Weights of a small masked image model.
Model: 48-pixel images, arch poolformer, activation gelu, depths [2, 5, 2], widths [96, 192, 384].
Training: soap at rate 0.0019, 5000 steps.
Rows from block 3 of a small masked image model, named by matrix and row number. Rows with one number belong to one neuron. Each number is 500 + 40 x the weight over its row's rms, rounded and kept within 0 to 999. All counts start at 0. Numbers have three digits each.
After each neuron's rows are labels from the 100 images, of 14976, where the neuron reaches its highest value: "responds to" is what is common among them. Only what is clearly more common there than usual is listed. The data: stained colorectal tissue patches (NCT-CRC-HE-100K).
# fc1: MLP up (model.blocks.3.mlp.fc1.weight, 768x192), inputs 0-191
# fc2: MLP down (model.blocks.3.mlp.fc2.weight, 192x768, transposed), outputs 0-191

fc1.690:416503486469473402576455484482563523514505488516437551511463506469499517584544442552494504511485539557505484445503504565540512485468494467522493518479499546491462440520533536481526499530499516549541557570457493501564582454557489492545457477518490442493484472488451434480444431550520505458510431597533490480451505555422504549556513483511541491539461473523460449474498448574487508470459537482416479455462536551453508399504571511469502517405534571512503540472453567474564545519500526518509499485482497493534519522554509472517437440554499493548548464540498462570536498494497568506
fc2.690:490481494520518487515496545500521541523443578520482494536517488551545552483516515405518465534523458469523513474457505461516516439458499543438552421533530476485496525477517421597521495520550409488458518423566531463496494554505494478449494540549484476457473514445564588444482481505528468589535534508422490498478441467488530532495468541516487547434474448488592479540524522457560479524591499513492506548525529467510429489383520511517455490466528539535493539528536483533545485552500543515484490486505544470501435465400536512472543517505498562512458540527396527502525576478478551521
responds to: tissue: cancer-associated stroma

fc1.486:470484511515535434514438537468558538547446538469447510501427514498563458439509549478552503477457444479469499502447536453554566545510562523473516425471461528523538561551460528536481479522529480496451463486487465436512499505470513516539502465522437508527506485411483480516472525448454453480466475541480540424428516447512481447439539497521484513523604421513474536532521519472496479404571526500555501461542449510513500524481461559549526543438492471562529473552517572486558500450537442435469451449535492594517555514531549455514559496564483495545484530499533411538506518529526494475
fc2.486:518476455507452529507473469531463467452464433566523460544523435489522561434486469482410503405438553513485470436508419542489456508524446493494514484574570462515495501521525475482536480548549490471453530495520462501476446561481516548534533507507515456484485489531440546530446533562531438500486541463505510496562474595444415493530490462511492452480372474433482425487509458481520509485487541463482525486501515418555483506485493498419561462489485456465478478476538458520453520504402558532427529501538508484457424453428496472531510526475529519513458503494428533480455519541454459499
responds to: tissue: lymphocytes

fc1.420:479472452416476544506469504511472551432556402494555562546506495443518564477467431555469527541442493486484465443458475527474573521532451469507560441487496493473501488533458532514491439517463462517516485553525527513551483456577479534550467497510465546600486501507540480468504449429496475450469523451498498414514509469510508467482516447475486519516549560427454525506542511540505529416514469462541487570496397505542485447474550487513451444503503439486467510485469480507500582472544490539495416532512453494541561482557536538584517501476491539398462510488455465529537444552503458492
fc2.420:482434487517585443514513532508495433463469475530448526482494460531501490518539511439540562473525548487460595511456584466512398489512470501489438558518508504523470453493456492503496472450457388530493507497522494468479525442460483512491500556528559552569461528499516497547486494524509487524545500588505480509535494502560473489587465523507536537568538490528490537521523509495475466520414502544472471499581485502523559539520504494497570580505468543537444536469509488455571458452462529550544530432536570490514508478422563524452444457499560490429521513503538513433464560500426580522
responds to: tissue: adipose tissue

fc1.517:577474484471510450408446500432482437507529486464508518504490500433526431520463464485472469455512508523494529478516466504565499510563496449513532491525573567530483427536417501494596565489495470438547504501505532512516574509470516489563591481514544564470503504550526426469515516419506467498524444572527504505490568483487518577448507508516435489544520515453495465445458468542446415444433505478511450563536497468523502484516407521521464557532479552530472497549457576534560546475413528475514461465493567525476487528508485511448441477539483463443442483512510483526519558495492486523
fc2.517:459530542541523543580523520507552542487574513469487487473438501608575509471529567493541511546472504509481514529477529531450522549512464576481502468463588490513517542548532487455519448503467541558503548534544440498500468533501447548410442543478464501524527463520491540510494458580450479465502552427473513497483494516542459444549470477568537525482481466495493547520537527491549576539568509553552523489498458522482482540473438456510574455457502513512551471431574410460450515530554474559470579516518489500543459444533496442583527487452528488519564473474519464529482446490478518556
responds to: tissue: tumour epithelium

fc1.313:473475487530570498543519431528542472563500530484557515428544573562490546459528497483447456432486414533500466527500479487457508462432456402486519501459510541520462480544516531478518388552489463434498551532494458471516570473551424493469519526481477535480532533493492464530422527480505504531472485511508528425518482480513550532428404536490546532526513488500535535514500550493499462488530577444488544417587485553457477507517505513499485549491527560444573550472553540473518490453517469498500502421584525462490509516493524487553497501453543541399558554476487479480548535535485511552
fc2.313:482538506445491590504533546498517518534546499503535432517521486457497511510528384500477555546507590481487509502522518565507509524502506534542480518475483514450515486506514518498463617497470510547503462429609492515458460550459576489480505511516494608545521485591521555428460405488543515492516474466538410530518462548438534525522552504511490456463503527543502480497422516520476561504486421459513491563491500419514480466465518532468481490486519519481531458451436463483503488541476470415521556528520489502504568524574495465456423514495513560519423451476434502533455506493543465471
responds to: tissue: lymphocytes

fc1.36:489519485508500492457480488525479476523527455499447552407544511542490529494558483541502493524487517492505536491522485501475507394566435505428376524478540539550480410505508521482595493496445452452522552498439443475483511450452531482510402501511481485461506404443504481510454522446463591552416471467556413514534518522465487492487496508565548500510491438532545542536490494462494477527491455453493526482470495516504468502480493468483460450487498511608463471555517541455488562466492481485467520427520452530519449495455539437589476521520502521461558448544465545446454546474462533486
fc2.36:529550425533455451530482511561535495478503505480567450549472506507539441520464553442496454439569562474504509508520540460502533509524526529511470475556481515445442467469467503545481519500525527611521477425485581588504522445578560529528521578483550441493542542531416463502512436518515501509512479524517498449411549516487472462530513478470478405515507510495502457543493539466524475436522568427501493471516500474476500481540422486471510533520445461485440470508458555478489562474445501506503494569520457473498509519484457565417480530426471492520452532482599490575512519502564525455
responds to: tissue: tumour epithelium

fc1.359:415544519504405492541483529497544510517520463476508518484501485459548533470501520482503533508592492572578524555465506547540516465486486539507541539568424512542506548502476504534535557536482537541508530555523477471539501513489555467505612505532482391591557554481514485497529544533466517492465540505567289497513514532432494505530460480519486526511507469508467469485507471575483456508496525494562495515498492476472480475498413509499506577503454526490469429471523505470493514513488508502460550494501473488536510449484447489464501479550527483436496479541496472426469554547494409450
fc2.359:468473462508520529457548594488514480469546492530458545542502475540501466515510480502504458507483534464532517441540540530538486472502503451432475472448502558485542517530583542492561492464486512458507426522487455496457517498499448549512521487456574531475454479540463487528529468558554546560517415577573477482487568504525485465441545531560465428514478557519476611444458509478586519510397511478515522544519489533458532460523494474501484478476447531510533571507498555592489502481525461472488409519473591558523513481516579514583534487461519501518546508475461477523551506462458476589
responds to: tissue: cancer-associated stroma

fc1.17:574492545493420386543488535514504587513508470492515577537552463511469503402546526504492557459574498484513496482482501449518469523594405381466491506572444507520527507516498474502438446467491553503446514444501468439508434548569543487484483513486476514507488520506488508551434534538536533502463586557454478491513513492487432562486486463548539484571558468576533542475454526453497488521482521510416464554552547479567506437493543516444472491521488551531525547455505500540526515524523534466420505543532509539548503487529501558484479488453529522518526518476439479503512471455484487460
fc2.17:512514456514539517509428474517440506448494482530524526518447447453511434541487556531501493523408480547488498476510524586506524534411553557475528496461466523445531457499501507466501595459546507466550482470537529540565545471484458450527469512524538476430451453384478508562531465488513486506525450504590542543474549525493527438574456477485553487454453486477513529468526537567486460460538498431571528555478512496447474589475508510568492456488477472438494518488534525477539471473452534480531444444484571511549500532505566454448479502562472496541464503551564560501479467446450520457
responds to: tissue: cancer-associated stroma

fc1.484:560541511539467542484426520508484532518516517532512503524572561504518462459506472496504558495519487502540552484471445476582515563475509432462559568493487520505553482477547551517481511489430480429480508507473445496490469582481503518507440501449477582506487462489519493497445460444489473481458570528487447471472513643503531446540530456551520479477524479498544503515569419449528439539512556450449496494519467470432507548456555492518418534497508425506559524483468542444513510469497552468481465429542464429489546491477568507473574533450569487512505496461418571460505463534493482452
fc2.484:469549435484531450570517456458461557502520434471507484490413484455466484513489559508510449475449463562472431488538500480434441488476542573557495502472483482495475457554538436529479571511581539484525519464495526519466521446518472469584528515490501502494482522526427522519518502446525522544551485501503479451542557466496517562498516574466464534514481524500408558475457554560435583432471481512520501531505490558532525557552508511496524534524510492509393574531513445482439533574453479404529516484556512503490442476535429529525461519558436518508528540518544541485487541428507476528
responds to: tissue: adipose tissue

fc1.207:466426543454414481538406505460461525589501492571483491486512533514522497535462503395605531526467448421480485510449486535462474425542454529504501499496451492524495498538532432500469483461535436505471502475526496498499490517503532534509525552532478395478432571519443456516478540513538490459512506498523535557468472497495534499466425494453477493556510616457474504529525532467483536534516475544462510505498473501531533520493534492454535572547430499520558499518555504432478454523466495525502576485505518456516451456511468559537585478487454436538445387435459464525531513509500526535
fc2.207:528524458516444533462445426526487515470479535504455562471498547424440496608549496503455472454540487496559462477537458469510517526389491560492462479437522476471479553552501490486501575545442451498532499492506483535489460475482539474478520471442508565512547558519552483490496536466522465553550500461534484519488552552505482499426468490510519498530581412509455506494511495472508488497485508415455487465492455438416505531470566484476560521566488539502431496496523567450457525386549486567535438486444482482450501438523514423544484525547495501501474482578459551513547497446504555500
responds to: tissue: tumour epithelium

fc1.520:502435511420448423534542482517455475486505520472585522516527422478577517497434526473489446478530555507553503505537607462486484448487482438502502504624516511456474438610488503473487559505481520519495430459462507481494466447477499465531540509498527542522576516519425459548486463496448549573552489492451528526515480464472498469552450536455510549414456561521464525537500472451464506452499485519525529493507524529490460541432452476446514532511433553522499496492560490566527522512477472483478514493458439436458481463547501497472564456501457475534501458495433459513541467420567511547
fc2.520:483560462522512499404473530414533452517480546494475550493501610537437478539510461498446497501474442551459442499490479525464472533457493521521440517443496451542518544452517457489518450414534503526534593489557528483540544428505519589460532433546470471446509500423467574531518430501571462446389527535495438539488514472515475513438451453484448437540498476445582502494514493469559455531484460454487469478484463516498484523577540511451508489511525563472550510513420544474442482507527484497505440462491453488498545515516489548495537520479533512449523514494539492538480474543431492501
responds to: tissue: smooth muscle

fc1.112:483480413464482421530443454479420496522591500484543474490441567525457488498488520449497473531541525537523477526475530525384465529465544501407472600526470467475517542455437535469468525537511482476454544492477520529484457494566520484528408496471527508443558502592514436496524486489593517539468475512478514472500534487441559472563561520529493410516606501414498528449510482482475483511437533478517475529592455528520476484471497402506538536518509551495512504468469494489503582523555580516488516486488497534466519467494513534475520494484525462480532511510520433519414474483496505502
fc2.112:483464553532552489484527578553527495513548445536507469459574484458526577542569436525475484532479447468523509487520562458525533496471549504570524452504495578487530519565481492526472453441523540591496521565572529500495543549462556461515470502468507477556510487556499566552487495458439436522520533544543543559510502528569509558444548491519514581481509552497507470505441493475529430556497455497468550499436485477499486545500578548494471424551498522483472492480549527516520409524438461537534424552444422517494504506531512501540455502495497571412555487498531538530537548516535505473
responds to: tissue: smooth muscle

fc1.352:497499495535440509542470539475556470434467487564537486527557497496462526459527515474512450504519508534505452533465495489554498494594550535485590514563468560568549506465487536476558561473526519522441444525546510456548470483557494485527608535525430516546474596478509554503531534509560509465545516481589356543482521475514512517504497537518445522522499530523534484529475455500546412537542453435558491481493444432511487563531418441486411515498514491464510503481561519498507520485443482502531522496461524522530449453525459504506516459474490507595490491477528571431505489491517523459
fc2.352:454489542523502500509587520479598483508485562511454499520418517468468474579544422487471503557567477485562483499503471478512508580528490454499424440438560459505549491541488448508490451508507469477476555525482506480402489545512478571502438467539555470530495464598555452472511432543442487519575454511480436469533479456566478440465504480551503451493525470547459530444501513505489578507543533519525503509520528580502578488472519505510501445504450419510443518497539443504494506501564582525475492495449529450494491466457544520445506467547529475486518512480384505549496468482483508514
responds to: tissue: normal colon mucosa; tissue: mucus

fc1.456:487560490525507485456452537516450519432511543500468483507474584493497516438543583536539461517483541477565427470560554541538537552515512502480521464541506503548477537469510481464609545444507558470469558495493550573420450515543525488550558515508493484567493554538496442466497516500470583516442510531538420479474496535499464493555483516518528547522513467521559588504503548544527480471538480534477480519510552548451471551522467492489568516464516508468577523553405506480489530513559522560439540537414483527521475426443504458486491446514447486417488406520491480515451488535508529486
fc2.456:449487496532545484520559468437542527515487479493559454486537489591523507519503439542470456493475496482465496495433496496520489485476520495513503525518540505545528525492493525511453433458516520528495415441501490494524515440543446579572539488528554490464482467490512494505502507515605498463539491484472506467517424407482520405448481482504473438514464506494435503487476475530502534517442529431530462514493459485560554453510455462501439496424519507535464490478516462503529375502528436452522458578461468465436545579514507594513523411430534498565496519464519538585560419549511499497
responds to: tissue: normal colon mucosa

fc1.635:459544493538453473450524521528458510511472581516549498459437460445512501424494521473535549550483547495464572497513467495591478514502495465463540558545491443492503496483518539579469537495430475501511509534603460450508492518447494487501402515491526552540444467522537448512505512537545516533424519554539527503461516503557466482509510503527473437490476492455432510533559454540479514536559465484532503470492469466558541572474448593514536474492513502480499492511507579460491476489554530487383532445463525437498566560451555472421501486535470437499544551517490495551482505535437563584
fc2.635:560504495568492434525529488403421533451467509502430492532553496464510508508543560521490496445440509501542485516491558481435466568480487470474530474481513497523475444457498472529553414510490555504458513546442604475481558518524431486541454506495575504472458508550495562530503500424505522479539532500537525529580550512517533557543462511531478457514429516463469476462567543473485515439443500445467532554539504517450510493552477427537475537543531493479472501493527403491503599548517475595514512429555513496500475456472494486545517545489545505556570527442552499453465509483554479544
responds to: tissue: adipose tissue

fc1.519:452522515529512518465435486492496513476566468535534502540613507567415518523535469490468512482488475522446529440531444461522505480529476463496532492480453538494371506557483406576508545461537528533520529495467560465515546500471448499521470526498553496527566510519454487426574481493525515524520489488487585499537486541435498492513423495519498447490533441498520477484499514485533529464530453529487523476480460561480504430460350472547520506522563491460454483488479511481499494503401552426515477540556435485498471473514535471502530481599493444507496456433544442512540480472517538433
fc2.519:471437480549489519466548497483519502552476515496494466451435495463488568423520509492503568528475519433536482523419508522511537533538540489465532480543561544511635546515587556457558463527467501453467535510521459523489460453547469460508492512491491536509403460545509505537403521509453443512490557544513602534480530457523478488535510546461489529502507494567480486419541550483440462554467553487522529440478490512498494525503453482456478510473431511513538535563476547482515514515564509627497514501447575554511501473504528476522451436398495484503509478508505522554489467576538484510
responds to: tissue: tumour epithelium

fc1.259:529504548481510589531512514485579488467517479447469486465511585471524527494573503497483535475508549468466528479560447505527518526476521489578492481463427516551519472523483507515429451524478431539506511472504527491575518446549488456528433500465431492466459556481464522446511503563425432487502520437498486579535474432514552487452479495484471586538475548494451474508432542464584525533553507479425500530469404525498460520510532522461555573516443548553553534496474563533506428497550507503526471526491480483452502526443503576554507450516475445449489505464505454439409474474523449521
fc2.259:473564538518429461491422454530476481510556543548542519563451454492505493528465404383549534552528512533519501513457446497492495460524522566473468526539514511518472427414486553456515517423536479464513513518471496504470465544505467434474536522477496502531472531527476495458556480535576518495483528515486512484474553562388442484486514480488521494480499537477477506449524548504439417534472460574561510505509446498464531465549529490512510514509486499481514502550543541458454510568507540531553460462516510487569556420531471478541451516488504562472527461512505566511646504414463519511
responds to: tissue: smooth muscle

fc1.162:449463458486518458400524514574486569476525507498484521514444511487463549524495516450528513470495510542473463509532447495518564499551517493508481463483541491480469555523540494479513571485452451489488565441545442546497497491495487582508522487448564483454534471539480547401503509564510488436517548444534530431414522492527538502475476501435464530511471547494480567525494544456567467448467540523414427452450484549496523506472439477432556506493495493502508488491590461484475468496480510491487541483498434487574426534471502481440506440477620419508477416580472491516454524502550506478
fc2.162:483468497534521490572498475432516485505487499486535442531548508529558498525557612515457535582418501430502507509550509505495544511527510428436523494469533526509407481506518505488477523469528498521568474480573466577569499481619466453503498499483506463559443478478490483548495519533504504472515487568516563506549479472542585562529498458536470448443463472548549510427503457469542508498493446472532490590502485498595512540430512466529503521471490447473520502458520539443513514556518493479501513529492545524519546491498559606515512497422478424469479492469501441447596507503512555472
responds to: tissue: adipose tissue

fc1.312:458486503573446476488424511481522445562496529549411437509440483543520492532550543508483476450563578540448519560501536479479509509481483478479594455480472493511497554596508509484485522495515488500430554524574547453475490433523439442536492433494518476486519482530486534481528490516581491602466536439523512492511610456493535496451401575519484536518504566536507513457526423483527532536494514543493482453523506502476477441484516407545516469505472471517488466474489442473495504484473433476492469480572497476476496589425527532467439527522458427525546499461516561519495494540537487489
fc2.312:462572518458453521541576491516485559484460506492561572556503445554544497485473446503481607493491530562547500516524531481530477506488455552550511511578548490508517474491528490439490462507463553433480438521441531574480504481489516537464556459491539521546507522541513496520578498485465523512512458469533504511524519531506470429538545466504473475593481464507460474591508603559510461477603452431440528507474484536553479523523516597526573544476516535446556531473490502471566525516463522511491540527531471469472535540531560534537456559495546509501437580467513493569547514459512524533
responds to: tissue: adipose tissue

fc1.158:395490399437540499535500422518492460459503543399495464580510447475506593498461534495520472517490514433464475479428522490464418538547478520489532509498505578523499442501483494445385502553494557451505414480541465507466479469497513481579473560527488437454475449484483487559494507501464522496536418525437468508450522549494513507528501474493544410517510472425504488463551472545539517485519568539532440512473530477487454434508554535507460486506582474500546485550464563494519507475534542492519508519433492395544449509484491553514502488476464500505478495566490494524479547493467522503
fc2.158:552462575568444499493464548467471571535449447589545512468498504505464447457522456475511545495523513455501501509536430471535528497481454460467520425482485397464493538553559500534621478480520437508458591492442461456555486527457478565461471486566498560498557536522450468455419453509529464487433534468530465506509478486506559515524510505502515595478505458513538531481453543486480515563489460477476585517484459511533521528491555439442509439503503491519488565423546431486523490510514492452493516442519485536490545430528532470472484468515549528453493472420512526483553449497524519467
responds to: tissue: cancer-associated stroma; tissue: mucus

fc1.628:503473496563575514537524522497515497489594423459521549485488468518494549490567539503559513525533428490518472481496521484512443504487474496475538496443396560489479512444529511505489493503481477526517501552527541487460529489576615473536514520492494472480457532638534452458452501453522538417501474483507504519510552542505490511504452529514479495498561499460474518459561535536479477574575466502465513520517494426502522417432569525432473484508540408504510531464543536443466572507478532520429479421529484459505532496537467452441516510557493483596525522545537558561502468520479539547
fc2.628:448500513500544586519454479534494525480531527549481474489520488462520461516537515404458504472437531519597516503556530574421514507519469514441487509515539393488512540569507520531496515552433550443444565558502416580519592485506536530510479526489444467551528501468563473447485496458435500506596488490458540480498503521499441489507501534546524578551485442535542457484502474515495472500463537492450546477439502440543507518526503567555457536523436467527506458512508481463553501459518453560491499561525523517513453464462529539520502491510539435504494432522541450441481449435557488570
responds to: tissue: smooth muscle

fc1.40:567633494521513514505466500516429508454562492482445463513488495509520461496544506610543479544522502548519501448472486554515493536489486463523503494458520526489511539430466522435422547480485515549460588507499521548491544461462469501456471485439524497509543539489456493425497433476546450508418544472514451549486432529504497492454529513552537481537465514503479542428502491472559515487506436470505562494512444494534474416494448534542422487494455470570534478520477503479505550456510588597521537576492447478550451490490534585500533508527555531524447520506574473526424526503552482519
fc2.40:535501552469489524483547485489592506524525481514561553476509546502511598525493406464540552498534471507468538560505514519520503482448503616530489441546438454510557476501564579559545502492466553458502474528504483469502437533456554505527530463523457443510527481508582539536501523506409526518516521517457505555435531510550529496510483502538534509459523492497556472489512457500516507510456550496509446478488523588505554477440551463475578483461575458455499462509535534422457503557479500547437515530531485491550443502484527422504480500547513471450589490496524547562627517464510518467
responds to: tissue: tumour epithelium

fc1.355:519503474498468547476477416626490489501481599546539533387515505474476608447505483479464496507558429503490517552527510503507526526490508446498495505522498476518519530499478540433402495493462511429470513417547506476467478445517485464515435510490459525526526604491497522526453498494455556435575507497545519533563494544478481505484423534508504483520508483518461475539537552508552552548528549606564444498534511524542518513488518534468504539486493518568510533435522487493413497477515476477500466485488506600514495515438460524468415476494516483494493510520587576513463471575478491516
fc2.355:500487497550488482515503561479457532528500458498507443526500490465463487413455506483516506450510542427478478439480514398529503524489446515530590524499499482456494480495537497472522540489486533611543523625496512482555492452425372537487529515559465530485442463515489538519462467446561461516479483446448524473540473466537487461457542488462425497506482525518537480572483488560509504498500420571437581545506511497492488489489495511529491511536473441485549434582513565470590549535589473468479519523494503451495477527488506452470485447561486482491485437603490485482477493471546469520
responds to: tissue: cancer-associated stroma

fc1.338:523538493427521439493471524530507506506483453493475543536478455538471500475519483535525485526515459473457493544527493435502528500473490565497485503573474522502449466541496475468552486548491509478545476448495495508491543535522523565509466512514459420482446431472522503586475452428472475525545517450416463489452655527532468514494496437495463513488503509467540481496510505466553425506524524464510496471564448498540466486532453489476567520427544474500482383462512523509503481497521472408495542517560547553500500552472462475403521495481538419515442571512550539476584448385498504450
fc2.338:437434521520556489522487518458468486499509551572519414482488511471524534510431473484451531503377535497527510448444516502488531497481497428449502465451488448542566525523497511495488477468529483467543509566524530444501456508566444503536525432498520531495555427518479469440515554542539502495428545557565508472521419490488559557505552542535548522513505511453520495511460442537481585511494538554485471526427528483459557493505498547504486486555482511517527579465461448466508513482464550606510429524474442476437462457541580522532557468524498524543540475428500466518490573527539441537
responds to: tissue: smooth muscle

fc1.282:524534528486537513499435429522444470436458520514523462430481487562526552497524448553552498585505471415448526529494402475438493475443495525507554542480573558545508545455557473491539488522455453510441520542572484565484546495455465539484456407450517555611443476518570522465599488561498521463542498470468533493497470517480533488549520477443530442437541477489521545534573470506563456558499480478564501522509489496515492448564499488542512497487504468557452493467488533475470510472505575494521529525488487510518546541513555556479514549475559502501520496490525567527436510457512553460
fc2.282:420479446559481489437529536468586460471516448426425500484490516450451502607507540457454570418496530480499442412448522512508492553476557531455443473452475494488527523562489480468535523542504496450516470491492401484498619564538535524474536472579494531494489457423402527521520478487542454525507500504509455490470473511526495478526475511463416509516482539464449518518530476467489548479462484482435495484555479532480487491492502477452511565466448481569535475485535498476486495486518474450432580425494548474504503475482497489584478475510472483464587489568518489478546493496458565486
responds to: tissue: normal colon mucosa

fc1.46:470512544499504461547539509502491556545577556432557450475539557505458559552529412473490477547536450491536509535518474532469508492418569466511485477573552515522558510473517509461557511441577572531553528459497517398555441491496452468593450562485544475498568503455477485525486592512491537555492464476525542499495453557495471514559526508530533486446550477447473487488506486447500529456528448493601512453494484529462511445545468439475463468495505485525517465511474480399525549478473501473495490477544473477518504527492467433407519452537497528538437493437498509471465417478499529493
fc2.46:517490461483488549457411453554462478458470475476526464505487533467448499536559506466513515467487505490479504494484526430525495540551471480493540469482527494489510486597531485524488446524484421530506521527431435599540586505411517476513519546517503504498467480491530506392537482494490464465546463509371560482427469524501466494526503505487503529471431503490515472474542516459467416559426469496434473529533522488501453465469521538569502484483469499472554475555420533568562429469552463510443525533458522524451419470532574536517520453493538473469517497540517449512594500533452505553
responds to: tissue: tumour epithelium

fc1.729:526495551609491518483528534443491557518385447493549448516392522454441539418501575509506476516421533532510497459472525475553436518513534473509496521518507519489516580520429540490559525519498528475462511519521481522540512527505498526531542532465522511453522481475580520519488466453505541510519563464492397429534473480443464487478445552496535480540547452535489483467458510504429435554547495468518459551506551470487526492492530481527521548501490458498536546508445435521486491427586518469525560495476505496536435483515494580564543456432521466428469501539528498536559559508508455433
fc2.729:532491502458534540568517504518474532464540515492514509435480590480545460490517459476492519559518501509443548536560495500517516564479559472520485519487448484510514468456537468512490483566529535543484521487487598596522481458501509393504550488545514516509504475553412511616504524492570497586535539489542447494538551507550557456512460440490505509485441497472471449503519448481450545477530486543463461514520457553504501472519452518515531498469459554596518557498542530503517417524541458432443524489506471442505601517512466480489529534526435441482441488513438447410505465564463514535
responds to: tissue: normal colon mucosa; tissue: lymphocytes

fc1.528:452541476485457554535595497496539553447411498506502508433529524443474508525455459513435558457472512573483454485476486546493463452522480480511539488505517535484576460562564439486535552531467532416541487472505527525544383478521495514458472465572470487459510445463509560477483557441461498472498506430530492528545488466533486529519453549508535516467438541552441402537420427498505531571489542526506465480492454499504518551502578473578480481547439511486499553536543470587501474495505453561494528489515548516517521522472453526556494495485444540474553492453517488438450474465503531462
fc2.528:513446531540546449511466551479459493462513529576487494520548442535448464460540527495567475552515483438534552542481490485475502456513534526513450544503482444534498554459450545495477412460526455542487534525499459479483561538424541554500525494496602495506470494554426535506574445550496468522489467551462551492514483533466524430498513515375510506568551497541621566486508528518494463409512502480442509495510533506500440519487454431480499544472466512492554478494477552438524414522451529424480464494510446450518447510459557513470538483505490484495425456543492482481556468489450471526
responds to: tissue: normal colon mucosa; tissue: lymphocytes

fc1.400:496488437445469464544489455462575436577527486509443491504469502494506558536481535482487548570510444478490551541546445505495514476477556522485511420484484526585484453522503511518427581557460504494478523546527441443525532443532506425567550513547537497546475459597587432541453447578543530518507436512481455515538471528470481532472538477505500584454506474496402499447533519564452509452498490530509499510501449486488537468500495533457498524514416454439460494475487501469535517561490441501451561561509441449420553473512430492490541493472519460503490455552491477524512473533545472509
fc2.400:477493541510466438482466498508546467512555581520468495509557532512496513522463482519481545466500461467520429506459518498489527485544539478448529512499479524446552605538482480573555546417513478531495504425539578554519431572553561444472500436445436526422563499374478524518482563514515484490510506494523508505485522492525550416561470457432519470465496488477482469452516507523502537464518587468472523482563471493521486484499576465488528518542515536519453568453530467513416495481545566514454402460444492483547562509543530520485491526463440510458498476455434436525498510497503475533
responds to: tissue: tumour epithelium

fc1.370:543531559437477476505446504451432540515558512522427532497476396516523565529584536556453546535491430544575463546528569513445473558545488498518559490534550500542414460531448518578463522523510444468506479490499535433520511488536463506482479487558492411487460500499516436485503508508443436578523527502496468527495542465427592524510463474458517510469541495439490468525447492516595519574523543508530478479501560504464500467497565520510501500550531522555483515516494553441527499538523468517426571429499460516460415490503518516473526487514445522491415527491512453491489563501509515520
fc2.370:477459508462503526502529440523522459465540498481537517438509533513449489425509552460499508556511513476444497508539452500515542506499505431451437507452477511448561527532519459419606498539512525500582497420515420496473499527448508505426512487485490552481533461489500559531447549436464509491442537461442552431453456530505452456511537526458502539497467542536546551493477445451457466427457450487437499406504425556483472572451521491513475464502483480501525536494521479576482517515491454539549481534518504524517526515520495503497484495480546473467650441483520540473531433536430439460
responds to: tissue: cancer-associated stroma; tissue: debris

fc1.466:464509565557511491520481530464452548486564466507512510439425503471439527407462474510472500461513479480571554510485513457517491423472459529479534535525541545539490499420494509572526509529479539562455538491532541526495541445490544438491497457522505492519517505489531622462549464450467457531504493487478487469427484536469495436435507431452619449522439501475479514503504458568565439522500433472470434515521497558522436518483493475496452484451547477580445485466523552431473515453503499500549489444513524523469479509521461520501494476455414489490425441488411518480495470513495425542
fc2.466:482480445502572489509506416494501543554518500470500535469607474512494452422497494469501512589461481512403527496515457532480572545492442467486434443480405431521518521531505554472520508503491456506539494486527545485473479524533462536463463538513480494466558506438496405482483568620524497536505586478490440479522471482506477477539452545465442485481503486493484481504463450486512469499438523479461489495508532483519543477506487500508525534506458480412529516542429443472476426507469518587487519566475479460479562523428615511491466503476500480460506490463574427426514525452489500563
responds to: tissue: smooth muscle; tissue: cancer-associated stroma

fc1.714:511501509494515494505575566561484499440427517540591484451479526477572560512490538532493547514493568587529524542477470521472483483495496491568495568534553536501537556495530516438443450512465551479536457523545535520583503502488512453576514506463471520512490502542515541524499471496480443383481599451490363449513435470534468503512552536564501535503506499477480545461509539489528445496560468493471517553535530542480474522492537492503445505570572451559434489552443456470476495492553443516519475463531522440521508512480524495497478546519566503477477491503559556547547566435467528497
fc2.714:477574482476473536590515447520504548552524543550437470497518546528418462548543504511474483458514417453529439436532523525484504499430531499465552493420478486521533439466458474548526510454489475497427590505530485562472500506482515540481475534555507582477500478525496517476530491474543544608518456445559448547487565467497549523514483539428555454430549484524509456558512494410491548510478541536574429471507473453507535492496561479496518568455532445514532507535494524487431502559484555456513491448545497554501517481495478510463556492453416525475517558486494466443427500524520484497
responds to: tissue: normal colon mucosa